Rows from block 7 of a small masked image model, named by matrix and row number. Rows with one number belong to one neuron. Each number is 500 + 50 x the weight over its row's rms, rounded and kept within 0 to 999. All counts start at 0. Numbers have three digits each. After the name is the row's rms in percent of the matrix's.
After each neuron's rows are labels from the 100 images, of 14848, where the neuron reaches its highest value: "responds to" is what is common among them; "colour at peak" is the nearest of a few named colours to the mean colour under the peak. Only what is clearly more common there than usual is listed. The data: aerial photos of the United States (SatlasPretrain).
# fc1: MLP up (model.blocks.7.mlp.fc1.weight, 288x96), inputs 0-95
# fc2: MLP down (model.blocks.7.mlp.fc2.weight, 96x288, transposed), outputs 0-95

fc1.71 077:520601500500500500500500393500508452500524416574511500449500373500500469525500512608500520500500494418500573500500430573457521500500500535554500500500512540597500390596500444500444680553500461500500578512447500421577500452500500560500520524533420543427498519531500603491524418500522444500
fc2.71 115:500522500500500498582531500458552560372510528558374523500500517441467500526500500392497502558500511492426382445485550582500500407419501456500495436485491500374537500500527536581500642566599500574538569510500482564500500611500553500483500511452464557522500534500478500458500464517525409500
responds to: crop field
colour at peak: brown

fc1.115 106:500500500525463490441437522500500508457528500513500638563545498439473539594624546520500500549500500499532573512511436500447414427500580500429515500500485458500500515500326557500500500500500399411518489513464500476507500571500500457500461495542517500673441500537448468575395454468561485497
fc2.115 095:587500518500495462398583500477412464461523471524500442500500459462500630500596534508580508500500475608500586506528500500500562533461500422544500427512473475501548515483364456485500551500519602462371421471500500500500528511441458471500500510442500484393420500500500514656526523500543500515
responds to: crop field
colour at peak: grey

fc1.113 082:551441502468500500500500620500451500443500594450453557500500474473521466500404573623448500536500500500500479451428452535519500425385500463491500500614500578600433500500488462500483387398434551500500500411470478608471442523500439500459556521500524480492496500533548500500500543515495375432
fc2.113 075:500535500390500497475514467584533423590450430452500407360420500518540500463500500500400443552500500500500469588500500418500500575506540583500500498450500581520453535444566500429500426500500500405500500471559527452575500408488492500500500500555550426500500500500372443536500569413500549538
responds to: crop field
colour at peak: black

fc1.55 111:500543528500500523500500500544550500453446482500500543474500549463545443484510306579499425500537492565391500513526516500536500500379459500523487533500442464500723487597478527552521500527561554500539424500500542550542500605519500417500520500565562485536524500515500500490532500500572548531
fc2.55 093:500443500499500500500493500500500485338522474581515500500500491537500513510484497591500444549448500500810500538517455555367500471492500500500500497558500446546500481500512500482500501417460540500500444500500476541500507479540556453500500500508500537472454500471489559500559368514507500481
responds to: building
colour at peak: pink

fc1.73 076:500500500500520524500477422500522500567500570500452510517500485462529500428443500554500500500542500500500500450500500500428211500432554558451500500494554468500601474500505571461489460500459536471539500500571500500500540500500525462427443500540495500352510553397477500500518497588576500452
fc2.73 077:526500526500444500482534500502500458500500419500500508500525530444595500517447500589500576500500578487555494570506499500527761527500614537546500521554510408500500577500500537500589476500556488485534500500541464436504500458453500500558527589463500657491482500506474572500554470445500500500
responds to: building
colour at peak: grey

fc1.140 077:403500500445500500500500455492500543471417536500421419515605500500500524500531310500550478433500471500479527427475500306532512443500543464500498505500582587500440460500500500485500500500500564453500500500404435588500454500500478500500500500476565426551516514500587459585500436476424547500
fc2.140 100:500527608493500457539532500498470500500525500706405678412500500528501457500500527500542554537510499581594548500499503500520566500491460500468571528540530542500547500462417482556500486500500451558479500500500482442500500491472500542500542555466433534500454537500500476668584519500579456500
responds to: building
colour at peak: grey

fc1.265 066:476500455553500541465434380500500562486500446500573500500500500519530500425618478500505470422436577402452593500500504561540512510500638500500539399500631576419471500470516517500534519482510500500506500536433500463500537453456505446579440493500500503520487423588550376519500500497574428442
fc2.265 053:425500482500458500461500503576474500513573500500514500528500533500572500500500500488500500560526426500418500380500500500468500548576554500500392500500525500464569502500500398651500441614453513500500496615452611508500500602451500487620500444479611500500438437581393500505476500500500500500
responds to: crop field
colour at peak: grey

fc1.91 072:500500528542500506500500486500500500388500540414500500500500468500500500511500521591491426500500500500602548500528415496500607500500500500562500546556530424527500498624599447500481649500547500353554558594500570500555508500500473500470425500607571496593500500538416500594500504450494500543
fc2.91 099:536500529500512522531500500546472516422504518381599500500500428548482500500500498601500416528476500500430500650500500500564485500521500500464500484521546629500448555400540519500495597500493544544458420434500419389549570563509459510530514530485547513430500500500569500633415500589500467500
responds to: crop field
colour at peak: grey

fc1.1 133:490512608546500524487539466491559543483532525500572542500500534563579552560534514546515480568534500500551570599500519492500594599583523496574596535571524548534511572573535522622500534517499550545484500500584544500602609500588534539589528568500533480486568504554500439547528552498570513485
fc2.1 118:331500500485535500497500579575498443500513500476500559523500522522459500577526539552574500441497524445479500362448500544500500447474500500506438542569500583403440575561500500528500500543527573565553522500450526593484423612597500500518453575500500478500509500501527415526500381500526594500
responds to: building
colour at peak: pink

fc1.110 144:534500500553533513500594500523479500524500617500544453509513563541574500582538557588571500478534545505434500500527553500500274500584538500557517529562500459509535566507577500509518500500572536588532500561500555500485500500567498581546588500536557557438560524523509538586539500500500541579
fc2.110 081:608527522549608500500446500440482500500500500500500551530500500547551500546500500505531513548511500374500512500500533500539753500481521607563494554500498639452549500583524540532566502500541500506531567500511497422463525500502549500500500481500500572661500500497500500500500509522500542500
responds to: building
colour at peak: brown

fc1.15 099:568521541531500500500577502500564539572453500500500506449500559449537500500562437500665500551511500500580500498500565465500500546520500447523521461453546500552640531597500591534500520500500499500584470497577563520657500506528500500504500532537505500500587500639600581472500528500584500527
fc2.15 102:455446453500557440500460418477500470495440500500581500448500500507500500500466500500563500540500487505753569323443534476427500557500463437500601500470483521409576500439504474480500500422500497511510420458500500500538485457555500495500500491482449500434485485445537502567498584477527478475
responds to: building
colour at peak: grey

fc1.80 137:556574558551566521500481549538500576456570549561571522462591527500500548494511492500606562536533522575500536562500500554500475470467575549509542539524500545471503604498500486521465478516521585416667563541500628492500511565500585535509625529496500555535540500517536494581518500500553438534
fc2.80 130:565523518603490485491567472500454540527444435471621500628500448483552454509427553468471500590493486513456500485500492417538500509500500500457618476451398463553441500532451519488500500500505500345366500482497500450500482500500417603465496478455500514468361431500500511511500500469551541500
responds to: crop field
colour at peak: grey

fc1.184 114:500500500500610532509500563500580453520531486500545500490458541574455540547486500658474680500547542500506500530500500590500530595500500500535521500500457500521500570578461482571550567500500552522442556484550577550517500522561500558582557500596551537569500529543500469544538582619500530500
fc2.184 082:500475500470453500500500523500482500557540500500413558564500541500611560530548500670533646460587500440500626483546454597500568588500570500500513541506489574500440500530500525586500449516494498546589542483522500543521500500502536478555446500458644458500500485500546456447547471547500460500
responds to: crop field
colour at peak: grey

fc1.181 080:500482503397500500489540557500473472500569466729548624415588442500500630542503516430412500500500535551461500529520500517500503571498423500500530442500500492527500421500500500500427603500565500500479531508500419540499445500499500535500500500546480500567514508606422500492469556553526528474
fc2.181 092:500476505500415530569509555534496534559503500603407456449500585497433463491454465626500584506567500553517500508565500500348500536500500500546500482500471311555530560495464490590414500487493500471529476494521542625566500533441531465471455597500447491493501500500500500520500489436553518500
responds to: building
colour at peak: brown

fc1.221 059:424500500525447500500494500527430500500476601500500419578389515500411439488501553587517500489482433545479394500514500500500500413414466464478442555376500500526474500462439594500500500500500500430500439445433476486459500442530387549500519500500544500573474500667500500500538455434450412496
fc2.221 084:500572500521530504535500500572554494602488477511550500512482490544500584586525487673562565593517500514479410500500500487581500500523500528396527437447446442536468548500500506499496544424507448568500506500480572500450482492550598560572366554548605489442500500421529500471439529513537454468
responds to: crop field
colour at peak: grey

fc1.32 072:441500500500426520500500484581500500500500547426520500619500508500498444518440579618577462588454570500429552551443500500404500500482517460372553446469500602500458536555500516500436569476520526480433541459478519480460528472500605500500563434474537500513500488581512500545500438544358500587
fc2.32 088:500500500544608484563525504486525538500390367514500547500563500500500500500442500518549440500432500500500401503516558500500495378352510482531408500585492320488500436500488500524511482450545500447454478568487497500441514437549500500457439440410447535509500532409540500521563515500544500503
responds to: crop field
colour at peak: black

fc1.52 067:456500500552415500478500542500500598500500500438472559500500557465541393432479423571474500517446517522513607500541500424441432380632556411391414500500466451500414500484396483500434432500497462409485427456500500500500500500500500433500500500500539500500436500500539500500500500500486474362
fc2.52 079:378551555519500426488570610577500576552464377500432556535500500438431500502472430566487533500494500566500466500526523500500500500462647423564413444500500339533500584500490530482500500500517500530500465522500598500518500482552542500500420467546500469454504528496536532543475453439500500594
responds to: crop field
colour at peak: black

fc1.260 101:465553511514557500446549500503562426562451590500500500584500537555522500576500520564553409547562574500500459587500564439539518500553500500500594484462483598534500554517500549579500494500500579571577525500579500502539581546525483500595522581524500487500617531626500514583548559559500513570
fc2.260 072:571544500413474459459500484500455481591610445519541500604500556559529500500500529521485516485595440582511500500610437576500525527500595500544430558500540497500431617446500500471397422500559522548563461500500500581473578542500500500568543473420555500524546512559469403511500461502431565500
responds to: building
colour at peak: pink

fc1.239 080:512500494479442500671521500528583473500556517452512500500500500560530574504500540459533398536523596517500500483500495500495536539527410484456520500542520494500500514536554708500493545525459471434500546319518500500500523528525514502555472432526500500473573556372500500500557530500506576508
fc2.239 139:447449543474409504617509500514438500519515500473515531530558548459595530500500557663487636475551442523532579500552400526360500500483569517581532523534500500548483509505489464523492410500500520500509454516454500525516500533415527500389500453573538509500500475402408461500564510480500532500
responds to: building
colour at peak: pink

fc1.62 104:525500576484459501500542571494509346505461500425486500500582575499546534500475500500603518538547500500386500541498500512552568585516495500500500567673500477500562500500513500608500509512618500500500463587500569456529500526565500506500580432500501500550570500455603500500558429559447500530
fc2.62 071:500500565534500500465500500502499572429495476462562551500500486518500500500500500486500532500500500458612505476593500625576443545608451500426573458500500570400500582522500500490402522500401500488458500460494373500500488643450516500387413350500547500527500500500530500529500554500500500490
responds to: building
colour at peak: brown

fc1.249 081:547500500500500540604500540500500500414499500500500526500431521442514491431477500500534474553500464500617500500500412499535570500494500516515500500325618500500500475364505500464541547658436437564458500534500408602500445452531425492468500500495546500475556456501554541529500465391512500473
fc2.249 091:444499500560510569603448571534540549500498552602498536500484589512484500500500500500564500611445500500625500442500465417458500412482500474493534546440515446464444500555417500590500430444500563392500471461500500564500475483500513552500542422506500500491578438398383533500451539589561500500
responds to: building
colour at peak: brown

fc1.132 093:533477458458523435514470500500517448532564482500525503522586582511505518500507500437533585500499501540437517529496487500500500548504438500541539476533416500516500464463500595540500496540508477382506500500500332459544541524500462784515540535583520500505500500500479456546531452500532535534
fc2.132 094:544452467586492481500512540526500394491512521528488590476528500574500439492534489575577577604500500466537539583396515500481508500530591536500539582500558522430500500538451543574372447527500554468435467500473479500500500526449453581506435500500462403464587465392500449563434532536488596500
responds to: building
colour at peak: grey

fc1.0 080:461500508500500563527549444626508525589537500500547500500500500437500601541517603541615429588538560430560599470500526456534550510554500465513539459474565500510443500540500500431600567550500458500557566480499544500454466461500602565491545515567576500500500585611551500500500540421513527466
fc2.0 100:572446476500500398612541539578606618500490540529582500510503420500500558500560500434495419554481539468598384579458527545500437545509500500500422403594500500477500500494523583528500549570500500521556554500489485500500584420573500458504540601534528491450523500500528500515533471468500529571
responds to: crop field
colour at peak: brown

fc1.282 092:500421499500500500500562522500527500560493500500593428500462500506500594500553500570572556500500618500599500627474507438446566599500500489483600467521467582475500552500500559500500528487564556547500407468500500500500600500500495586617529593546528492500555470567521500549537610526511584518
fc2.282 080:446497500477500500500500527463500500594542550513500526519500528500475475587511500500500518510500459500451562346517500555614500442500541500500500500500542500388457564604449500561500471433500500542500646484489457608500421572500506508500500610447635437500509537500454373457500469561500535534
responds to: building
colour at peak: pink

fc1.2 096:429403503550500576445486500604500534450495470500517567513500500536508500500539500589540341500500500495500587563459463500500500467530518529574517491434567435468587510563500603534543552468478538588596588509576500523450388573560520500569496531500550528500537505586500500590551522494556500500
fc2.2 107:631493470523565527566500500409505500500491546500397500449500481490450456500500500426545455556467500500495339500435559440500500396500455454513500459500375594431498462500451500412500498500554559477471493539452500500500561500500484499473555443498434557500478500506599596500505580590520566572
responds to: crop field
colour at peak: pink

fc1.191 088:500519470347500500500555500501500450515496500539500460511500657500553576506451590500500500608527500532506500518500544456500500609473500478446500500428480481566541500477550540500546500500566509497500534533562500470453565493603449519500484447500402500545584546522624551567515323500500500500
fc2.191 100:485456545488502500481500515500500500704570500423681500492541544541545465500500456422500500477545489500537482500502460525502500487500524555524500584451500368459444545515484530500453473500500541500500448461500409500448457549463533500521508401500479444496577454532441476500500678514474500476
responds to: building
colour at peak: pink

fc1.286 093:470539458473420500435496498491606524473500463500361561500457500558491500550488530562500569481494442500433500556500415500475429461500500583575592604500438515500554500484421500498500459477468612541500525529500477564485491591481500570500689500544500500465500574502500569500491500571437556500
fc2.286 119:513500544408517457500500571572458566466610532561341545566447500576520484575512526454500515522495500556480539629500471636597445488503503491471471605500510500528484592453592485515460533519500500596608507495514500478560500487570500427500492511514526428500508523488500566465467500515446500482
responds to: railway
colour at peak: grey

fc1.256 082:602450308432511500472456500512500538450500500500522500532500500446500500458441500587500517493475513452424543435500500500500467478371516500433500499500419576562532500503469419448502484368543518490500500408531500557393546500563433500429500413500588581500499466491500505500534539462439429500
fc2.256 086:552569568516500470384500512500427500516475500450540444500533540399528500489472500500500505630500458500551544471523451469533459521413500500500468486500500377429500544455500426449539500500419478500500548407574500503445508558460500500335500570516432500442484500483500500470427573449418434384
responds to: crop field
colour at peak: brown; black