python train.py --crop_scale_min=0.7 --horizontal_flip=true --mask_ratio=0.75 --kernel_size=7 --optimizer="soap" --max_precond_dim=1536 --magnitude_pruning=0.3 --max_steps=15100 --epochs=76.0 --lr_schedule="cosine" --weight_decay=0.03
Rows from block 6 of a small masked image model, named by matrix and row number. Rows with one number belong to one neuron. Each number is 128 + 32 x the weight over its row's rms, rounded and kept within 0 to 255. All counts start at 0. Numbers have three digits each.
Before each neuron's rows are labels from the 100 images, of 14848, where the neuron reaches its highest value: "peak on" is the class under the peak. Only what is clearly more common there than usual is listed. The data: aerial photos of the United States (SatlasPretrain).
# fc1: MLP up (model.blocks.6.mlp.fc1.weight, 288x96), inputs 0-95
# fc2: MLP down (model.blocks.6.mlp.fc2.weight, 96x288, transposed), outputs 0-95

peak on: building
fc1.153:120101103128128151189179147098195121128161116128128118128128112170120128143150138154199175125128128136128128148121108181155128158167154196091093128128128180155128128128085124099134167128128130114128181129216128119185116128126139159100170234089170189047128159102129128128147087128155106172
fc2.153:057128079153126160122089076083128112128128128123187132151185150159112128142106149171141128128104099132238182086128103149082107128140128120147162127097125144122127119198161134061162106099109101122146096067094170188139068140143143154101121162128140128124098165128128128128152107142141034125

peak on: building
fc1.18:210128138149085088140195234072180168133143106119128128128128145163137167128148128111216119150115162128128119125127114125119162181128154080120128120210147111132100128118128101123103128122195126151184078158116117151096125141163128128172124140132126128149089130128145082119128170194133199143
fc2.18:193105124128128115128128128098101128105128178093174128167163116128130128153127148177050089171160152091174200146134128133085128128236156159128085139128110210053123188133120128135128112128091128196125097128122128120123091191127128099166128062128130154128100088127137128128132128128107176127

peak on: crop field
fc1.68:202168141128134141171137162128167168082108139190128054144070181128179180167145128165141134169185093128152159128067156145179138128128166128150151134195149128128159147170128153146139128092148148130151166147138131191128144140207172128128128164168155128158079134090128164140128137123180100128
fc2.68:077128128128150138211135146128161175101172149189128128158150164168128128148149128107128101136150126131176035088173128128161137074071099140086093117116144128177128128128176128151093103227116172126165128086115145151107096128128085128151109096128125128178212128148133083150111128144156175140

peak on: crop field
fc1.211:167128104128152065162161158211128171077128122128111128181124093128111093128101163106128073178128124128141096082142128142185085132133132200131144061180146142128152109134128128128128128139189128128128125097121128169101064108224157154117128154128128157167128128175134128128128041196128128128
fc2.211:128082171079138162106073095125128168208102153128144086128128128128123128128059128127017128150135128105090151085170062152128142089164127074128128128111149107139112170138112128128157128179205128123124033128070128135092062128128128097170128128125122141098136095139095128128128081128109128114

peak on: crop field
fc1.188:128128162159099128107118167121128144085156125128148177144159166128122128177131125203133241196152079047181132087171122128109170128125128162064124137171150126092063178168116155139101077045122103134109128128128138128128128128128128128123128139128128119174122110128105128128128192182128128159
fc2.188:128160151128106125147164036097108172131050090102128069112176088073128128143128119152071128098166053128114143094140128088128156167149092106185128136087078102152139128111128113128077091142093111157087128150159080113096104184100100128108128096075155179133169128166184109148117111144113131155

peak on: crop field
fc1.115:173127164175140170117190137128177120094098203096128150128110128125093180155150128127134058194158115128128087052142144128128150073128128177046098116147132061128104158128169164089172151127128114146036140120088100160132166136141136128111150128141102141128128149112128075128132164129127148182
fc2.115:094125128128128077117128131112100121156128044128112082128188151150119132128207147071127070133128161121121082128106091126155124047128123139006128106128176091147062092155187128165170147128128160075121128147153120128187088075128128128128134131130122128112128154128083126072104129128128136125

peak on: building
fc1.197:086149139188165125137138140090128128198176128164171228128185128128065128143148187128128123119153086128128093128128166128128161099128128147163149128042157084103031121161101128094192128128126128125128114118114128128169059128097166134128148160128148128128168128164171128089089128107128162112
fc2.197:107128151146128108096176061191128114141147089111162188163195117105139174178090187124142157128116060170153135136140134140190115136094128163127105128142105128132121190128137138147098128128128091170081082102128140101100085174128086119115120212072128121093099120134093089139136075164182096101

peak on: crop field
fc1.169:234140116071128021127128165128176177120162128146140160178128094146132128146128104061108160161151066130128088128128160128128149171143146128108184196183128115128167101128128098128130093123126128091147128102128127128142091110128128175151088171081056131163154178125128128128154128093097097128
fc2.169:110110128128210128193128128127189128128089199102128128183128128165109140154150128086128128183128128128128142110074128148206128092175128213104128100128128128140058116124154090128128128115128131128158168104138123070113127064153128065128103122128185099095128096104049178123128128182152128128

peak on: crop field
fc1.56:126128084099069157077093145138112112000094128128121093112156131114128111104108112128102125074128097131122128094094142128151128079128107128092159178081128143100053128128075121094128081128134128097107096084130115084128135112128128128111128074098128128139187072052128122110174138217128128111
fc2.56:098147153075090226068133215185128129128184181174133094081135153099187078161128158076089159128128103156128117128163110136129117124093135109138097128128128128085114143112157167164157119107072167082146128108166148128094122144103157083115128101164092128095106128198102141131128168111128157099

peak on: building
fc1.25:128138128128136122128171192124157116126120128164184135128109052128157128133115136128206119172115000128128124132130145106128128111128132128154111156214128161128145128175122162102128167116134161128145149154128137095238120105173134100136128147128128162086107128134157123128087039145158145158
fc2.25:098130160175128163128121162159091095116128128082189133139160128135128128143090140169087128113128128128109142128118128156128141078224097160128017120103095078127096197113128113152092128137091128137159128115104136180109063232128138128113102138114144128126129076167091046138145134133128128128

peak on: building
fc1.239:120157160128193143128163142131128114094172086100128159128128071128186128155128128128162098094128128161179128128128139164128142210157128157160129198063128109087108084119148128128162140128081128111160148165164084182128128124218128128130128110128128152128128217202138180128128195106148128157
fc2.239:128167108128170168123128173168106099175133202151144121128100148153154128128188163184128139131128128157128128098128128203128109128150128128112101117128101128128128132094128128123128176083137106165189061078128201115128128114164158128128139170176125102141165128128141105096101250074092128057

peak on: crop field
fc1.28:128128128181143138141074138128129187135128184094128181179100178128128131159094128128118128128128128127087133138090128192146152157148126195128128193149128016097128128082112187104138128156149202103173125103147158128095122124170074054128180171128148192157128128128133153120146128136119116150
fc2.28:128175128119158100163158108080128128043128119056142080182128113051065121128164128176142126169128166091128116140105128108121128036128112128094128141117036077160116105128128128145135161119128128084154128128090120170078128126148128174102123100128128167111157128128099128128120128214166173145

peak on: building
fc1.126:130130174112128152167164122106228179148130117128101125138128138128176141128128136128128128107124128128169121128088142099120145212150128103130128151177175128233097130113074163128090088128163174128128123128128199124179201143203159167132128125128128128179162122176133138167128128127128128201
fc2.126:128143128119141171143138162079102155137149095070128128172101093134128128077146107121138173153191128150083153128128128141138046056128079136138055128128155128036128128150173150128121128204128128142128157128128180162128077171165128117049141083116128197164161082119128134162128128119106130128

peak on: building
fc1.59:128160100166110128081128128131156109130096128123128196138128102126123166128134123173130128056029144107119117128128152164169130114128128127136098073150128128097061128122136128178177172170182150128135141165161170164035128128128161128162171128128205107084145164148127128107162060150128128064
fc2.59:102134157100071128142139110128110157133086163112145104128241097122128202147128091128128169151128138128031165110128084128119105128199173128128086121200118113146154128131128110128128124046134128128112178118169134128138151128077106137071109144166187131128103117073104090128118088103130085129

peak on: building
fc1.22:146128148128128143199174148161128131128130130128176131156188128113128059151083160144182128128136141128158174128099128153128151128176194134128143177234128247140111128069132128128128128113084161141158128148128165181166128136095128139152156168130152128147136147169207131156168121134128120147
fc2.22:134132156119073164093139113091088149054161119128141134135214144064120078102098107044099094101183108158115156112128103182128123102136106128128056128128161185124109128107157128128095128119094128128128064141108165128128124224085105128145118093090122162101128128208128128128170126123128128128

peak on: crop field
fc1.271:067136149193128180134128114128160134081164128116128156128097153159128132150128142209128128179119166116156193060171128120116191143170137180161139128198128066147114153128145192128095119128140136181128128114155179195140143128129140176161174152149150128138090128149202128128179113128128163145
fc2.271:151128128128095100150238161111104173128158128128152124102150157109172128108111096018108169100171138128128080128068149126156124079137128128161134104085128091128114102124117118128096128117107128128175128157159093166128144128102128150081162065083128166154182094128124136100162154026128158137