{
  "model": "masked image model",
  "image_size": 64,
  "color_jitter": 0.1,
  "norm": "layernorm",
  "layer_scale_init": 1.0,
  "inner_norm": false,
  "one_sided": true,
  "magnitude_pruning": 0.3,
  "warmup_steps": 300
}
Rows from block 8 of a small masked image model, named by matrix and row number. Rows with one number belong to one neuron. Each number is 128 + 24 x the weight over its row's rms, rounded and kept within 0 to 255. All counts start at 0.
After each neuron's rows are labels from the 100 images, of 14848, where the neuron reaches its highest value: "top examples" is what is common among them; "lies over" is the class under the peak. Only what is clearly more common there than usual is listed. The data: aerial photos of the United States (SatlasPretrain).
# fc1: MLP up (model.blocks.8.mlp.fc1.weight, 288x96), inputs 32-63
# fc2: MLP down (model.blocks.8.mlp.fc2.weight, 96x288, transposed), outputs 32-63

fc1.171 [128 151 128  92 128 128 128 128 100 128 147  96  69 128 128 111 128 112 150 128 120  85 128 128 128 128  54 131 128 102 142 128]
fc2.171 [128 104  91 128 118 152 114 128 128 128 185 133 128 128 151 127 128  80 115 144  94 146 102 116 128 153 128 128 128 128 188  89]
top examples: building
lies over: building

fc1.225 [146 139 128 128 128  91 128 120 184 128  85 161 133 128 128 128 128 128 128 107 158 128 111 118 128 128 132 114 135 128  34  93]
fc2.225 [ 99 128 106 128 128 119  93 118 189 148 130 128 156 128 111 128  63 166 128 128 128 128 104  65 143 128 128 152 128 151 128 214]
top examples: crop field
lies over: crop field

fc1.89 [128 137 106  96 137 128 128  86 123 136 142 121  94 128 121 115  90  82 118 106 139 144 152 128 143 112  90 145 113 102  76 128]
fc2.89 [128 132 140 165  50 136 128 124 142 138 128 145 128  87 118 128 128 130 128 116 107 117 106 168  88 128 120 160 147 128 115 146]
top examples: building
lies over: building

fc1.242 [ 78 105 116 102 163 128 106 128 104 135 128 128 121 144 117 103 127  96 106 148 128 160 151 177 127 124  80 143 119 113 134 171]
fc2.242 [ 87 176 128 153  72 177 128 140 181 128 123 159 128 128 128 102 163 156 116 182  94  78 128 128  80 129 128 149 101 128 123 128]
top examples: building
lies over: building

fc1.109 [ 97 138 128 112 128 159  74 125 137 105 141 161 136 123 128  72 212 128 128 122 128 126 128  70 128 119 173 140 173 167 148  98]
fc2.109 [ 79 128 117 128  41 132  94 145 102 128 190 137 183 134 128 128 114 122 128 103 130 128 137 128 128 140 134 107 104 128 128 168]
top examples: building
lies over: building

fc1.238 [ 84 128 113  93 166 113 128 116 141 136 128 124 150 176 164 104 128 103 108 104 136 121 158 129 136 128  77 177 141 175 128 110]
fc2.238 [ 97 128 128 175  56 141 113 148 173 110 164 161 146 158 128 146 176 150 135  56  85 128 147 151  76 128 128 107 118 162 128 133]
top examples: building
lies over: building

fc1.263 [128 153  93 128 128 169 125 128 139 100 128 110 128 128 155 128 101 128 159 128 136 104 117 172  75 126 128 115  91 114 104 114]
fc2.263 [140 150 128 107 120 158 129  97 117 112 142 126 111  82 128 225 177 162 113 124 128 152 115 128 161 140  93 127 153 128 128 128]
top examples: building
lies over: building

fc1.80 [123 128 179 134 111 125 128 103 122 128 128 128 140 119 128 129 103  61 162  69 140 100 138 108 133 137 128 101 156 128 156 113]
fc2.80 [128 104 128 138 155 131 110 101 106 139  99 116 138 129 128 131 196  46 163  70 153  73 113 123 118 105 142 128 138  78 128 159]
top examples: building
lies over: building

fc1.84 [156 128 128 146 128 123 116 128 158 128 122 128 128 128 128  79 185  90 128 165  56 135 128 137 130 165 123 161 128 122 137 128]
fc2.84 [128 128 154 128  86 148 128 127 128 177 128 138 128 142 128 100 128 130 128 201 128  94 128 128 128 128 128 128  89 128 100 128]
top examples: crop field
lies over: crop field

fc1.98 [182  92 121 159 102 149 126 159  88 110 148 113 131 127 143 119 152 128 125 129 132 159 128 162 128 140 110 158 111 105 106 112]
fc2.98 [134  98 104  99  69 137 128 191 149 128 123 128 166 111 139  88 121 150 202 107  92 121 184 104 152 128 128 149 143 137 109 122]
top examples: crop field
lies over: crop field

fc1.72 [115 108 111 128 117 115 114 129 143 131 151 102 120 161 128 128 122 128 128 128 193 228 128 117 117 128 156  94 129 129  95 131]
fc2.72 [115 159  99 126 145 192 128 128 128 186 152 162 137 127 128  85 128 157 109 141 145 168 128  79 146 159 128 151 128 122 194 176]
top examples: crop field
lies over: crop field

fc1.29 [128 128  62 118 174 128 128 128 104 128 128 128 116 128 126 128  79 128 142 124  99 128 128 118  97 128 163 128 128 124 178 128]
fc2.29 [133 173 116 101 137 128 119 131 128 106 128  92 143 128 118 142 162 128  96 125 128 128 128 112 115  90  93  98 119 128 143 148]
top examples: building
lies over: building

fc1.73 [122 128 128 128 148 104 124 118 161 133 152 107 132 128 117 107 136 131 137 128 144 124 120 149 128 123 128 168 102 142 116 123]
fc2.73 [131  99 119 128 142  84 128 108  95 110 164 191  90 128 128 128  98  97 128 159 122 156 128 128 128  92 139  99 129 131 129 145]
top examples: building
lies over: building

fc1.129 [108 128 160 106 165 127 110 128 125 149 133 109 135 148 147 109 156 128 118 128 128 138 132 173 113 139  98 126 128 128 113 128]
fc2.129 [136 119 119 128 123 135 128 175 138 125  64 114 152 128 128 128 128 141 128 102 127 116 188 108 128 128 154 137 173 177 146 148]
top examples: building
lies over: building

fc1.168 [128 100 128 145 128 128 147 141 128 105  73 133 144  98 146 128 128 159 103 141 147 111 134 135 128 121 153 174 128 144 128 112]
fc2.168 [128 131 128 135 133 104 112  89 127 128 212 128 128 128 144 117 128 148 102 165 128 153 130 157 197 162  85 170 178 123 136 128]
top examples: crop field
lies over: crop field

fc1.259 [110 128 128 132 159 158 109 147 128 111 137 151 110  99 128  76  87  93 128 128 131 159 133 170  94 128 136 128 128  75 116 128]
fc2.259 [121 209 133  86 126 183 132 133 128 128  83  96 128  98 152 128 112 117 128 120 141 123 139  95 128  92 124 154 151 128 157 151]
top examples: building
lies over: building

fc1.252 [106  66 128 128 107 143 139 128 128 128 128 139 115 140 164 150 119  91  99 139 136  90 168 147 166 138 161 143 128 154 126 122]
fc2.252 [128  73 128 176 146  85 100 169 100 105 128 109 130 148 128 128 143 128 124 133 148 135 137 128 176 128 125  95 152 128 119 103]
top examples: building
lies over: building

fc1.46 [149 141 128 128 224 128 128 128 122  89 157 152 108 128 107 128 128 171 128 128 142 128 128 158 128 141 128 190 128 128 128 128]
fc2.46 [168 128 128 161 230 128 142 128 128 153 159 161 157 126 120 110 149 128 115 163 135 128 128 104 136 135 128 131 127 128 159 133]
top examples: building
lies over: building

fc1.219 [137 132 102 153  87 128 128 128 131 138 128  96 128 128 128 128 119 146  92 139 155 161  99 128  79 126 146 128 128 149 128 173]
fc2.219 [102 118 166 114  64 106 133 102 128 128 124 122 136 128 104 126 128 128 128 196 111 128 128 120 128  74 122 138 106 128 128 148]
top examples: building
lies over: building

fc1.13 [124 155 128 175 128 133 112 140 126 128 106 128 128 128  85 111 139 124 159 128 125 128 128 128 129 128 171 113 152  76 128 147]
fc2.13 [128  99 106 109 104 112 111 128 128 111 122 161 137 132 128 146  77  81  94 128 147 145 170 115 105  96 109 128 136 139 145 187]
top examples: crop field
lies over: crop field

fc1.19 [113 128 140 106 106 128  95 115 128 128 114 173 100 134 123 104 163 175 104 111 125 128 128 191 148  86  97 181 135 128  68 128]
fc2.19 [109 128 173 162  66 149 118 128 172 128 177 174 124 153 128  86  88 185 128  92  77 134 152 118  96 128 128 110 128 167 119 144]
top examples: building
lies over: building

fc1.87 [146  99 128 169 128 113 132 126  71 136 153 115 159 114 128 125 155 139 128 128 166 139 136 128 154 111 123 148 128 101 156 128]
fc2.87 [127 133 128 152 170 108 128 104 132 128 120  99 128 128 124 140 128  90 128 165 150 125 129 107 128 155 111 132 130 123 132 128]
top examples: crop field
lies over: crop field

fc1.162 [136  98 140 128 157 140 128 128 129 109 119 142 121 122 128 119 160 149 111  63 153 128 142 128 128 121 119 141 117 126 128  63]
fc2.162 [128 157 128 128  93 128 122  73 128 128 126 128  89 128 128 128 128 128 103 103 128 147  88 100 152 108 122  82 128 128 108  94]
top examples: building
lies over: building